Weights of a small contrastive image-text model: text encoder activation gelu.
Rows from expert 6 of block 6 of the image encoder, named by matrix and row number. Rows with one number belong to one neuron. Each number is 128 + 24 x the weight over its row's rms, rounded and kept within 0 to 255. All counts start at 0. Numbers have three digits each. After the name is the row's rms in percent of the matrix's.
# up: expert up (encoder.blocks.6.mlp.up, 8x192x384), inputs 0-54
# down: expert down (encoder.blocks.6.mlp.down, 8x384x192, transposed), outputs 0-54
up.92 129:069128128129138128128128132128116127128128128128128128128128128127128129128128128128128128128000128128128128128128128128128128166127128128128140128128128128128128128
up.95 075:036127127116078128128128119128135223128128128128128128128128128191128123128128128127128128128128128128128128128128128117128128075128128128128125128127130128128128127
up.98 087:115132128096085128128128121128218128128128128128128128128128128203128129128128128128128128128128128128128123128128128127128128128128128128128129112128126128128128128
up.99 132:008128129128173128128128201128091165128128128128128128128128128125128128128128128128128128128203128128128128128128128128128128255128128128128128125128128128128128128
up.100 095:139128125130112127128128252128122114128128128128128128130128128059128127128128128128128128128123128128128128128128128144128128128128128128128125122127130128128128128
up.104 096:124132128126129128128128110127132138128128128128128128128128128102128124128128128128128128128145128128128128128129128113128128127128128128128110117127129128128128128
up.106 150:134128128088117128128128203128078164128128128128128128128128128137128134128128128128128128128000128128128128128128128128128128000128128128128130129128129128128128128
up.108 083:147128129190116128128128124128211134128128128128128128128128128145128128128128128128128128128255128128128128128128128128128128131127128128128108126128123128128128126
up.109 163:114128128145128128128128119128127134128128128128128128128128128124128128128128128128128128128101128128128128128128128128128128255129128128128128128128131128128128128
up.113 119:128121137229132128128128045128178164128128128128128128128128128173128138128128128128128128128248128128128128128128128128128128166124128128128128128127128128128128128
up.114 115:139124129005061128128128129128118098128128128128128128128128128132128128128128128128128128128114128128128128128128128128128128130128128128128129128126128128128128128
up.115 127:130128128064045128128128129128092115128128128128128128128128128128128128128128128128128128128127128128128128128128128128128128127128128128128129128128128128128128128
up.116 124:097106116165128128128128122128126135128128128128128128128128128129128128128128128144128128128247128128128128128128128128128128153128128128128125120128140128128128128
up.117 134:128128128129137128128128175128152117128128128128128128128128128142128128128128128128128128128130128128128128128128128128128128101128128128128128128128126128128128128
up.119 172:152128128130208128128128185128145103128128128128128128128128128125128135128128128128128128128207128128128128128128128128128128235128128128128128128128129128128128128
up.121 058:175135129000086128128128129128108134128128128128128128128128128132128140128128128128128128128128128128128128128128128128128128131127128128128201194128128128128128128
up.122 115:113128135103128128128128130128100125128128128128128128128128128142128132128128128128128128128082128128128128128128128128128128140127128128128128128128128128128128128
up.123 089:128128128000124128128128164128140119128128128128128128128128128138128126128128128128128128128128128128128128128127128125128128164125128128128117127128128128128128128
up.125 202:127128128151212128128128120128133129128128128128128128128128128128128128128128128128128128128121128128128128128128128128128128254128128128128128128128129128128128128
up.126 040:128127121116128128128128135128074182128128128128128128128128128145128107128128128126128128128139128128128128128128128126128128114143128128128144126128137128128128118
up.127 072:119128114117128143128128105128152089128128128128128128128128128199128099128128128128128128128146128128128128128128128128128128131130128128128126119130128128128128128
up.128 076:129118120114142128128128081128255137128128128128128128128128128157128123128128128127128128128206128128128128128129128128128128172129128128128124129129129128128128128
up.129 118:126128129202092128128128045128133126128128128128128128129128128120128128128128128126128128128137128128128128128128128128128128186126128128128135123128130128128128128
up.131 130:081132128125127128128128119128132128128128128128128128128128128115128128128128128129128128128137128128128128128128128128128128138130128128128144126128121128128128128
up.132 075:147128128073128128128128138128119126128128128128128128128128128132128124128128128128128128128130128128128128128128128128128128030129128128128128135128128128128128128
up.133 198:129128128135000128128128132128136117128128128128128128128128128128128128128128128128128128128150128128128128128128128128128128091128128128128128128128128128128128128
up.134 115:137128133103206128128128116128113130128128128128128128128128128103128128128128128128128128128132128128128128128128128128128128255122128128128128128111129128128128128
up.135 114:128128131105128128128128110128149101128128128128128128128128128138128128128128128128128128128167128128128128128128128128128128255136128128128109128128128128128128128
up.136 077:153128126148132128128128120128194122128128128128128128129128128118128128128128128128128128128050128128128128128129128128128128149102128128128128128129127128128128128
up.137 084:129130128177128128128128155128116127128128128128128128128128128138128127128128128128128128128124128128128128128128128129128128059128128128128126129128128128128128128
up.138 134:126136128255138128128128124128090181128128128128128128128128128151128125128128128128128128128127128128128128128128128128128128227128128128128128120128127128128128128
up.139 095:144125127128052128128128056128133225128128128128128128128128128126128131128128128128128128128125128128128128128128128133128128115128128128128131125125129128128128128
up.142 079:057126131128152120128128000128121136128128128128128128128128128128128134128128128128128128128126128128128128128128128128128128119127128128128064087128128128128128129
up.143 082:115124128127130128128128123128120127128128128128128128128128128123128161128128128128128128128128128128128128128128128128128128127136128128128118131128133128128128128
up.145 125:149128127132044128128128088128028255128128128128128128128128128128128128128128128128128128128000128128128128128128128128128128046123128128128129128126128128128128128
up.146 170:128128128155113128128128214128128000128128128128128128128128128157128128128128128128128128128060128128128128128128128128128128162128128128128128128128128128128128128
up.147 078:133126128110128128128128119128123095128128128128128128128128128110128128128128128129128128128139128128128091128128128128128128136134128128128127113129126128128128128
up.148 160:150123128110150128128128235128067138128128128128128128128128128064128128128128128128128128128088128128128128128128128128128128138128128128128128128128128128128128128
up.149 088:123126138000128128128128170128086161128128128128128128128128128165128119128128128119128128128128128128128128128129128126128128114128128128128128129128125128128128128
up.150 056:121125124125150128128128166128127098128128128128128128128128128183128129128128128127128128128146128128128128128128128128128128162131128128128129115128128128128128128
up.153 121:126129148126142128128128128128117113128128128128128128128128128129128135128128128128128128128134128128128128128131128124128128115126128128128122131128127128128128128
up.154 109:127120128255133128128128153128148184128128128128128128128128128132128131128128128128128128128219128128128128128130128126128128127128128128128127134128128128128128128
up.156 097:135133128125136128128128132128129084128128128128128128128128128221128128128128128126128128128127128128128128128128128127128128142155128128128128128127128128128128128
up.157 103:130118128128116128128128079128126186128128128128128128128128128113128132128128128128128128128128128128128128128127128135128128090128128128128141129128128128128128128
up.158 132:076128134116251128128128126128201217128128128128128128128128128095128127128128128128128128128000128128128128128128128128128128129128128128128128116128128128128128128
up.160 176:132128121133086128128128148128120098128128128128128128128128128147128128128128128128128128128000128128128128128128128128128128128133128128128128128128128128128128128
up.163 213:128128128035200128128128162128136000128128128128128128128128128125128128128128128128128128128154128128128128128128128128128128127128128128128128128128128128128128128
up.164 139:134128136177000128128128131128129172128128128128128128128128128183128128128128128128128128128081128128128128128128128128128128131128128128128130132128128128128128128
up.165 094:131128146089144128128128132128134093128128128128128128128128128129128128128128128128128128128000128128128128128128128132128128000128128128128128131131128128128128128
up.166 211:127128129081139128128128106128128183128128128128128128128128128127128127128128128128128128128149128128128128128128128128128128127128128128128128128128128128128128128
up.167 056:115101128124129128128128122128206129128128128128128128128128128255128125128128128128128128128137128128128128128128128129128128127128128128128117112127129128128128128
up.168 097:139128130140126128128128061128192187128128128128128128128128128136128154128128128128128128128004128128128128128128128128128128000127128128128127127128132128128128128
up.170 087:113128129117138127128128042128130126128128128128128128128128128150128128128128128128128128128125128128128128128128128128128128135129128128128128128128128128128128128
down.92 189:136130129134125126190130137104120133118170128088122115109126129120148138105136129145118136165120118130126128110095170138128133127153088082193139129127137131134133122
down.95 053:133129196127132127127125127128140128127041119129128124128151107129127128131111130132133127122126121099133128131129117130128127129128133132123128059102124129114113127
down.98 024:128128131128129148128124128128129128141131128128128115129154127128132134128128143120085130135132128128131131127124126127178128128129128125129110128130133128128170127
down.99 126:130141128118190127128131255143128138166111128142117189133100105128097126126128041178135164129134136121099128153113169137133130132129132122096131108124126129136139166
down.100 014:126128129130129134129129128137128127132129123128129100128136129130132128128130128140117113129128144190127126128224118140135127000129127125124134101130125132113128126
down.104 023:128129115128128124127129075130127128133045103128128127128128128138165153128127129130150128123126128127126109129121103128130130132128139129126097088136126192044125132
down.106 167:130127168168129128134136152116165126127124124126143113141145130128129158137149113127121128128229137133142045128116112130079126055159122125130136144139096136117125129
down.108 057:126129152129130126137175140128069131137155165138129129137127128121127131137129117127157134134127131137128131128128135038127167131105128126129130128128122113147127128
down.109 231:128103154177121129138059109116164128128123125129168128128132102114128128159131129120127126123118131129163154147180102128126064000136127128128129136148126128126128161
down.113 196:168129113131129184142141121111113128120122123135129166126129110136109129158126121142128162128137148144125130129122128122118129190129093128121029110128128097192096144
down.114 136:131124101085131127127133128129239097130125122128128130149112128129122104131142125128121128120073130128123146128091128129128127118133128150127121128100166163119128127
down.115 187:127146132129089096129128132226119122138214142137127091131128127125133072128109128122128132127130121128129144105135086126126128117127178138129131144128184128126144126
down.116 168:092158131093126117128185128128114138126128126060107131120128141127129123114149140128113132129128129134119144093075145128134160113207127126129134130112135128128128128
down.117 175:181129102130149125121131143128100056128129128145124129126073134118114128120128129132131125130143140187076130127147134190143128128127132128089139150122097139124145126
down.119 157:126127119145134128128144231128155142132125089128128144128127128128107156128131128132125126126157138163128145130103128128128130138175128128127118128116127129131146128
down.121 019:128225127128128128128160128128125128128121101102067191123128182127128122128128128166126116128128130155128088128128127128128128128141124124129109128128124126128128155
down.122 117:130193125130105132122126128108129128100113121129128175090121122133120121125078126129255139137128104128128179127129128132112126151128127126102105129123130125135128126
down.123 036:124132129128128128128127128128099132131120128125128127125140128123128128121128122128127000137125128223128125131130125128153130125134128125128127128131134128099125128
down.125 162:136129128123255122124124114131129136128131128127126126128128136128129175123127135128132114128129125128127128128134128110128128255126132128128128128137125129123128127
down.126 013:128128128128128128128128128128128128128128128128126128128127129128147128128128128128128128128128128128128128128128128128128128128128128128255128128128128128128061128
down.127 047:128121129152128133196128121114127128114116127098204125128133109137145131128155128128096153125124151125221124121088143128128128127133071084187131127138118223132127129
down.128 049:128127021128128123129128126128128127145128133121128125126128128139130129126139130128126128127128141128128128119117153128130126128162124125128071128128129255128135136
down.129 148:128129132110126122024152109135131130132128125126127127127128173124127128127128132130145046125107073134123128129126049121127129132117150164113122144133129128052128096
down.131 088:076128147117113128128127129145146128143125142122127116138129132169129107128131134130119128120136126123129123111067129107127128115230128128131128133112131131126128128
down.132 010:128128121124149129124179123128123153125133087125118127126129132134117123119127132237127129134128122128125119122121128123182137128140128125127116102121128117130072123
down.133 175:127120118159119132128126127127116219128128128132128126126126128128134134130122137127133127128159128129128129128131128128129127129124134131128128128128128123128121134
down.134 133:121117162107131133152139129126157139112131136126142128131128120128127154126145128129103138130218128125141137119120132130121130096130064125147129130128127132158146128
down.135 150:146137085129117142116132128133184150129128129142128140131128131128130157128117130093128128127130123121127143125126129071128154137018125131128128128121129126135129128
down.136 055:118128130027091127118130106127144128128120128128128114136141152105205129130134125137128095112141115127128113125162128130120106128194130148122129156105137128092111126
down.137 062:127109142128128155114129174117121128085128129132128128133094129136145127132129128111135128127136119128130129127167151128110127129126128135148152128106128127130128113
down.138 105:132109175130141134177116127133097143116127128123166121128131132128247146138138135128096144107126132122176131107128133118098103114092126127174128124121132137129129129
down.139 090:128094189106128108124132040130130136152116123118125128145108145143132128113247129130071109128170130128124105132116128118133138144136128129128160128129091175113109124
down.142 068:127128126127128131137128127118121128110128120118128127125130126078128126128143128139112114141126134170131129154150028164126128130132108116131150161142129134129206115
down.143 038:128128128116128120045133096129128127129129129128128140127128116116061128125123129127133093129124112123127255128127130126129134128130139128128125127109128127124000117
down.145 091:130136139127052117128127127125178139128124091128094156129125128135129128128129128149138129125118126120136121148126130131100132122126128130129147127136072141111124128
down.146 195:124128088176119132131095140117081110107128125090130079097134127184135117110128213142128086128128128128130149137128128132136141000126109091132128129133133136128128129
down.147 016:128128128128130128128128128128128128129129122129130129128128126128123129128128128132128127120128128140125125128128071128127128128140128128124127145128128098131113129
down.148 155:108119129118114128128129129108149100143139125144128131130126128128127140128125127124128132158101124150122135130203102135134081129136148131127125126127128123128133128
down.149 069:127128129126129142138127127119180130084111123129128131124152124079127128146128049127128128106126180128162128089129125150124107100129099128127123128094131125128103212
down.150 022:131128127125129134128129132126128157115128133127130127128171126131128141129128127128128126255129137130129129129128128128128128131127121100128128129132128127131233127
down.153 146:127131127149127126128119135128128119127128227122127103115148132060131127129125133138129121073127127126129126126132143132138122128052128127106179217128139144123133194
down.154 106:122137121128131107095144127133122128153134126119105128133128140110128128110135128127127131127161118131104128121118142128141202137128154129100130128115128129124128113
down.156 091:117093130127158128131135139146108128119190127170162128135133123130081139166128123082125136112141132115050150128141104113124087094134137143100096129130128108132128128
down.157 060:118127137037052127139128051128130128130141147156168106132138127128129130128127128100128124130123128129134118147150077121128127001120128128129113136215128128128128127
down.158 154:132130183104133051123125135128141095129127167126126117136129128135137060128128129118127124128158124123129131128129127140130128063128136192130129134128134137104129127
down.160 172:091111150143119132128116126129107115129132128126123118126133129129129106125128129125105127128255127136128127123163129127185158086139128114128149128126128128129128128
down.163 190:053128121059105128108130157128130009128128128132127132128124149127124041128127166128131069127255128169126128129128123129137128039130131130126119142128128125128128127
down.164 185:128128111132127160128118126109136169105122128128129127094152110115128131127085100212128128128140128134128140149141126127128130129130125118129061112156112110139148128
down.165 078:118124135135072130083128130137059128068139106118126128128129154141113127131128154127129083119150127123121109124184133128077127118139129129110141128125120106127128093
down.166 192:103118128128145166130124122108127037128125128129135128117128120088128118144117128129128129144255129132129128129182112187139104126146129128129125120135125125129128132
down.167 032:129125128128128128128128127129128128128129128130128128135144110129128125211092125121137140110128128127127123117128082140127113130132158141128129097128126098130128128
down.168 086:124110127141122140017128124127124132131071121087135116126142119108132144130126128118123107123126127089139128129135090128129133128137125129145112067132130147088132078
down.170 054:136084123125130126118128126123127127125069120127129163128116131130114133121137125129128127128160126128130127142109128106121129125136164128127126151122137136104124108