Weights of a small contrastive image-text model: encoder arch vit.
Rows from block 4 of the image encoder of a small contrastive image-text model, named by matrix and row number. Rows with one number within an expert belong to one neuron, the router's apart. Each number is 500 + 50 x the weight over its row's rms, rounded and kept within 0 to 999. All counts start at 0. Numbers have three digits each.
Before each expert's rows are labels from the 100 images, of 14848, where the router gives the expert most weight on average: "colour at peak" is the nearest of a few named colours to the mean colour under the peak. Only what is clearly more common there than usual is listed. The data: photos with spoken descriptions (Open Images, Localized Narratives).
# router: slot weights (encoder.blocks.4.mlp.router.weight, 16x384, trained with AdamW), inputs 128-255
# up: expert up (encoder.blocks.4.mlp.up, 8x192x384), inputs 128-255
# down: expert down (encoder.blocks.4.mlp.down, 8x384x192, transposed), outputs 128-255

# expert 7
colour at peak: brown
router.14:442500421501487456488592513522585590462573540549503504506474504479550491552483538453470433587501513554516517510501502504524549501446550481502515553542555487469473591539512468411457474492438451572569435556463467474595491538433564506504461463516477523508522362474480485556535453425488501573522449439544487434435498551478561563443436589457460509432507491482381465476286552538534540457501
router.15:428481533547439377451503536497585603499507544572547499532529469431603516441431522560476501495494468525520489517433468519561513447487400515533552515507537393446518543511536491594522459542435609553513503409451484527643525567463513542496425524573558582497545533533537431583483486535426503608459501535448540426504524485477473563436553553505456461453479475566445458459360546432522557474571
up.0:500500500500500507500500500500492500500500499497501500500500500500501500539499500500500500500500500500500500500500500500500500500500500500500500500500508500500500500500500500498500500500984500500500500500500500500747500498500500364500499500512500500500500500500500500497500500500361500501470305500500484500500500500500500500500500500500529500500500515500500500500512500500500500500500
down.0:500500497500510500501499502498491501500500504559549498496500484500491500480589499500500501567499500500500499478500505470506500500502500498503528500500536493499499500340500486486500492500461418498501508500498500500510500391514500505499499497328526500499500644499501499507500501502492503500477823502500500454502477500503478500483499517576478495511499436500500501500528500500500504499501
up.1:500499500500500679500500500500502500500500549553424500500500500511479500623500500500500500501500500500500500500498500539500500500500500500500501500500499499500500500303500544506500500500501500500500500684491500500505539616575500343500497500546500501500501489500500500498500500477469508433384502500500501404500500500500500500499500500500531500500500201500463500500792500504500500501517
down.1:500500500500500500500499500500500500500500500500500500500500500500497501500500502500499500499500500500501500500500500500500500499500500501500500500500500501500500502500500500500500501500500570525500500500395500500500500500500500500500976500500500499500500499500500500500499500500500500500500500500500500500500500500500500500500500500500500498500500500502500501500500500500500500500500
up.2:500498500500500497500500500500551500499500500476491500500500500501502500460819500500500500500500500500500500500507500500500500500500500500500500500500514500500500500478500422510500500500393500500500500498500500500803510556675500493500500500507500499500500500500500500437500500500384500394544000500500515487500500500500500500500500500500526500500500603500500500500463500500500500495500
down.2:442445503554494480502505501507511495501495476514457428612482508435481499500512577533500502436517553459488508513489436552471437503500444497449495543507502457499594433490499498677751500537492481504426487463512505502511500500664566504500458488489489529501515540500500499506449501500504494496500556681501497498495565496436502546525497486544498540463519501493566472466389501498503536478547
up.4:500495500500500499500500500500301500500500504783536500500500500500552500497519500500500500497500500500500500500509500499500500500500500500500500500500621500500500500537500441497500500500503500500500500500499500500503433472407500512500498500343500465500498500500500500505500500500554497499496494500500497613500500499500500500502500500496514500500500484492500500500503500499500500500500
down.4:501467498510500501505457499506500500505513500499500505500495488500553504500500508486499438500486500482510496503500357499496501502502500659499497497477500502407494517497500502499500509500500512486499500501499498500500499500499509501501500499500499499489500498515499500500500483507500489492500498497515500501252494501521501500499531499495500500484426501715503502500500498500500499498490
up.5:500500500500500504500500500500608501500499456506502500500500500500500500604455500500500500500500500500500500500505500499500500500500500500500501500500500501500500500501500498500500500500581529500500500503496500500500450559507500494500500500443500500500500500500501500587500500500356502500505378500500500652500499500500499500500500500504302500500500336500500500500880500498500500498500
down.5:500494509513500500500500502500500500499491509492500500501498499500500499500500499501502501500507500500491500498466499507500496500499495499508508500514500487500501512508496500500508483500504499500507500499498498507501499500507502500501493496500503500494500536501513492500500498500499501500500500500500555500500506495499500501499500510514500500501513531500499499493500509512566502499502

# expert 2
colour at peak: white
router.4:443455564483486438472475540501521510496444533553444465516551552408612499551498484535517437462556500493456466537495447546517440512455460534554540576518541489435516512477460380537546565574473538524534455434411537517418583497429464570440567542521515519478474540581550495526499453530549541550490452453507550502489493521482542567534493509528452590452547615547476440464593512479512526527582
router.5:498442461466414518467522576452521490508483503555541496479551435410487513538524451522419489462538497526516479538424470465578516588471439520542457465499517539491513506538534416583528564507406486549565520441462504560439549523471507561463494613517547521539520484542447457513456492564626493568598454488464528520570452601452511564513521434501488526458547465529448451491561491446498507395542
up.3:500500500500505530500500501500503500500498498360499500500500500501202500295608500500500500499500500500500500500531500500500500500500500500500500500500486497500500500465500426500500500500451506500500500496504500500497483459309500502500511500575500514482491502500500500481500500508479516534500422500500502440500500500500500500414500500501501500500500444505500500500500500500500500515500
down.3:500500500500500500500500500500500500500500500500500500500500500500500500500500500500500501500500500500500499500500500500500500500500500500500500500500500500500500500500500500500500500500500500500500500500500500500500500500500500500500500500500500500500500500500500500500500500496500500500500500500500500500500500500500500500500500500500500500500500500500500500500500500500500500500662
up.4:500500500500500487500500500500615500500500555475462500500500500511514500402409500500500500500500500500500500500418500500500500500500500500500500500500752497500500500508501394500500500500506503500500500502503500500504440500505500574500500500489500501500500500500501500490499500500607500521726938500500557511500500497500500500505500500501485500500500502503500500500503500500500500497500
down.4:496503519500565569495500524502501491492511493507479499469505407484499495501551386472508527501459463506493444331487498569593500444509500513506529500518501434497467595558500507417498441438500485458504551491481397502500510499493496504498495399501596500501450282569568480500532473516491497501501499510548499501503501469583469500453499511457474375784497573509515507477500542496495598507500
up.5:500504500500499461500500500500633500500502425612503500500500500486336500487169500500500500500500500500500500500493500500500500500500570500500500500500494492500500500520500447500500500500485775500500500500246500500527492428539500496500517500492500502500500575500499500521500500500409501453500500500500501514500500500500500500501500496498490500500500503500500499500402588500500500531500
down.5:531503431497540511509456658505498483500514503505494346423637488500500500161500498460500514498464453437526488488500513498401539508505542450585478497497482526506396505537505503417440499488501498504517510583511479500492453500702488499503493483522527496501500456499515500501524500500502503498500500483506497500515487463527497364470483495500493455543500499542542543486500499499500500526602
up.6:500510500500500489500500500500594500500500519515500500500500500500500500490498500500500500500500500500500500500491500500500500500500500500500500500500673500500500500492500517500500500500482500500500500500500500500952512471495500571500500500540500500522500500500500500492500500497523505501591516500500499503500500500500500500506500500500517500500500582500500500500605500500500500494500
down.6:456476462620499436507560482500498493515500476516488507564465505496501558488502511478498500499504506451500533325499598383445365452437465494475497511501611439394500397411540513503550500530531509509433479461499495441453507526563515526494510510495529524420503503502504538502492501633497499497627502559500577444489544512495386503517363490358501550498555518411588380487641500505563640499443
up.8:500500500500500521500500500500500500500500494503510500500500500500500500627475500500500500500500500500500500500493500500500500500500500500500500500500561500500500500500500503500500500500499500500500500500500500500574498543440500109500500500519500500500500500500500500500500500500498500500532310500500500528500500500500500500500500500500472500500500522500500500500495500500500500501500
down.8:500500500486501501500503500484498500502501500500560504500500497500479496468300500500500500500499504509501500500498500500502500499500499505497500500500499500506502506501491000499500500499500450498499500500500522500605504499496500461500500500533500500500500542500500500499500500500488501611437530508500495641500500500500499500500400500500518499500497500500501501500254500528501503500499

# expert 1
colour at peak: black
router.2:482446539490437466496552505492576498512542507511518535501632475463344577492433525507503464462429488571518446500510479512477478572513512526503578578534584500504509467485424461509482549443509589455580518504408515411547542533414443538516527554547484477458492532553491472477548482469467556551425511474500537517528531485513492532479506462538452620452522564524490465480472553507528525404514
router.3:502498527451458545490456476487559556553504522537477485498499479433401541557367463495471486651439516576525468488428495597518515508514443490454528464450540469495499485414465508519438573494527555440499497437417475510585511536388387547500557525566477473444555503581543517636533490451427532523396460522502542529493531462487506489415522489457353588476528545516488444480499547533459555548485
up.9:500488500500500471500500500500500504500500498505433500500500500365510500380491500500500500509500500500500500500396500493500500501500500500500500500500563501499500500527500576422500500500524481500500500525479500500501491393369500483500501500471500563506505500500508500429500500373481523461503499500500500771500500501500500500636500490570218500500500549500500500500500430500500500503500
down.9:498500501500500503500500500500500500500500500500500499500500500500500500500500500500500500501500500500500500500500500500500500501500500500500500500500500318500500500500500500500500500500500500499500500501500500502500440500500500499500500500499500499500500500500500500500500500500500500479500500500501500500501500485500500500500500999500500500500500500499500500500500500500499500496500
up.10:500509500500501495500500500500506503500500545449495500500500500498500500568484500500500500501500500500500500500511500500500500500500500500500500500500500500500500500504500482502500500500499500500500500500531500500502499577502500581500500500497500507508500500500501500496499500500463498518500492500500504522500500502500500500497500495501505500500500504506498501500109462500500500502500
down.10:501504538494510499499485500503499505500495524501499487504502499500503499499501503502501491554500487501499494490501539504498502500466494525503501498503498502503503500498497499505457499464501499560620500500448499500501496499531486504500564584502500500503497499501502498470499500505502502500510500500499501502499506498499502499480503513498501505497498502516491498494500468500489499500528
up.11:500509500500500500500500500500391500500500513532355500500500500467486500516367500500500500499500500500500500500501500499500500500500500500500500500500400499500500500499500497500500500500299500500500500534500500500506264584432500523500501500358500424506500500500500513549500500499431508499500501500500497679500500500500500500498500499500441500500500277500500500500543500500500500483500
down.11:502500488499505513500489470643462485504500500499582502500473503540463481499602499483565496572496577483495500493588513421445506518504504394489481396502585502499512500481496502490492515439421502596344500526523390508430403377623500493546499519537500451455527500502504502394509435585503372501508541373505520499396493511484516475514501509477570511486661503473493468492500503534514500501508
up.13:500500500500500399500500500500500500500500499496500500500500500500493500528311500500500500500500500500500500500499500500500500500500500500500500500500171500500500500500500480500500500500555500500500500500500500500807498518509500412500500500508500500500500500500500500514500500500445500498421404500500500502500500500500500500500500500500823500500500495500500500500407500500500500500500
down.13:488524496522502464527488498531522500501509459498498495546449495500482517500467500422500500500499502498510509498504497500500499500475500503500458500494371500472495491500502554499494500498500422498465508500498496497436500129554513500500510502629501501591497442500500509489487500517337510501347509500501499501508494505510494491594503465730518489504500547498626508508720497471506508520490
up.14:500517500500500581500500500500689501500500530537471500500500500531442500501479500500500500500500500500500500500492500493500500502500500500500500500500506500500500500466500421498500500500452500500500500496485500500437537471514500344500511500496500414501495500500500500528500500501535513500525510500500479501500500501500500500499500500500500500500500513500500500500485490499500500500500
down.14:486500528508489503515507500499463499510501448463518504505543500500406513501500499490501494499489377502478500488400642481500498481499486504486500500497490500493469503501408411544523468538504440497438453452516504259419567502474535490470497499454483576506517491497501509497466511386590569561536347512485500414503517490495511514500508501564508500500500460500502499500500541464500545516500

# expert 0
colour at peak: blue
router.0:468506559449554429434511521466562499487425484541511507508486519451608485586400433565437519429543463467443427459448523553498579520424472490475485579463621473468559542417480443511538558530521524428547419510485517466512548546448521578482532508561477524492495516550501492495592464493464546500526443477474476503535551469463541568476498528436434537377455517419495471482459502461531520398503
router.1:457364528511510428479515480550551552438465548582441434518548437361516490528452459442469543447502455499464399501397526507472553544448450480450522500497558461527571505417428401431586571467545525405516452487456516473498534483457464567465489492495523577476492521537523513447512517508503541482508443459492604546516615508459510479527585473510424585484535566510511494469476516621400457429566
up.0:500512500500500496500500500500502500500500500188518500500500500501504500503534500500500500498500500500500500500501500500500500500500500500500500500500273500500500500500500507500500500500569495500500500579501500500500494499688500378500429500616500498500500496500500500497500500500500500497356585500500500501500500500500500500508500501506710500500500553499499500500444500500500500501500
down.0:507489479496527536490493501501517511491499495487486522486522499575505496591504502502492482500494499575512501493524511495539620480491499498507503413535470553424500623520500546502483355500502438604501499499743500597549477496492545500577625497489504494499459484607508500502494495504478490546487494287539478494500435499501562412496380511547502505499468499514365487500501501466474510574504
up.1:500485500500500503500500500500000502500500529525498500500500500501515500590502500500500500500500500500500500500447500500500500500500500500500502500500525500500500500503500558499500500500575500500500500501516500500504501534529500557500500500541500498500501494500500500427500500494436501295531501500500501507500500500500500500442500500501505500500500452501501500500498500500500500480500
down.1:500500500500500500500500501500500500500500500500500500500500500500500500500500500500500500500500500500500500500500500500500500500500500500500500500500500500500500500500500500500500500500500500500500500500500500500500500500500500500500500500500500500500500500500500500500500500500500500500500500500500500500500500500500500500500500500500500500500500500500500500500500500500500500500500
up.2:500500500500500479500500500500503500500500532695506500500500500506480500184401500500500500500500500500500500500505500500500500500500500500500500500500264500500500500500500582500500500500354500500500500486500500500508533418502500587500500500442500500500500500500500500491500500502587508500567000500500501500500500500500500500501500500501454500500500407498500500500480503500500500500500
down.2:498503499412515499491608482474490509499488458542508509401591499470503489500502500546490530494512518624472512529538508499502668546537464484501506452509493505570513500499503441509499504497545372657500548499506556511474527480564400367500613500439501498504505549487443499467520500491477500493484592428450501505501544545490505512446485533576500500500489472464466522519444442503480473475501
up.3:500500500500500383500500500500430500500500469613523500500500500514503500506690500500500500500500500500500500500558500500500500500500500500500500500500640499500500500508500556500500500500500499500500500504537500500999499527503500496500503500638500500500500501500501500660500500500293501493419541500500500503500500500500500500499500500500418500500500444501500500500500500500500500500500
down.3:500482508436496533496507505467508478564511500506541528513504521501499474478458432415509491478500423528484500558481507547696500505583538491490464503509470555511516503506016548500509518506498501505507474501507511498468601502489357500495453495487455507431505503512491507484491493501474490500493562501502462499487494495473513517499471489367500495487504520502563498499502502500487484499460
up.4:500500500500500496500500500500445500500500499485433500500500500498501500465624500500500500500500500500500500500555500500500500500500500500500500500500335500500500500503500463500500500500504500500500500500500500500620341595665500500500510500487500497500500500500500500505500500501417500493290491500500500636500500500500500500500500500500604500500500503500500500500499500500500500500500
down.4:504504498489477552502576503401563497542503497568528557523580500418529479345824496469506501273501497501465517564500505500492456507516508483455497597501442499522501501521507535481505500507572499501441489561596585484483526375591500486440446499477500467459495494450432495502466573510508445500566309591502509486501524572422500531493491502613489499458504500490540505501545500528432493501509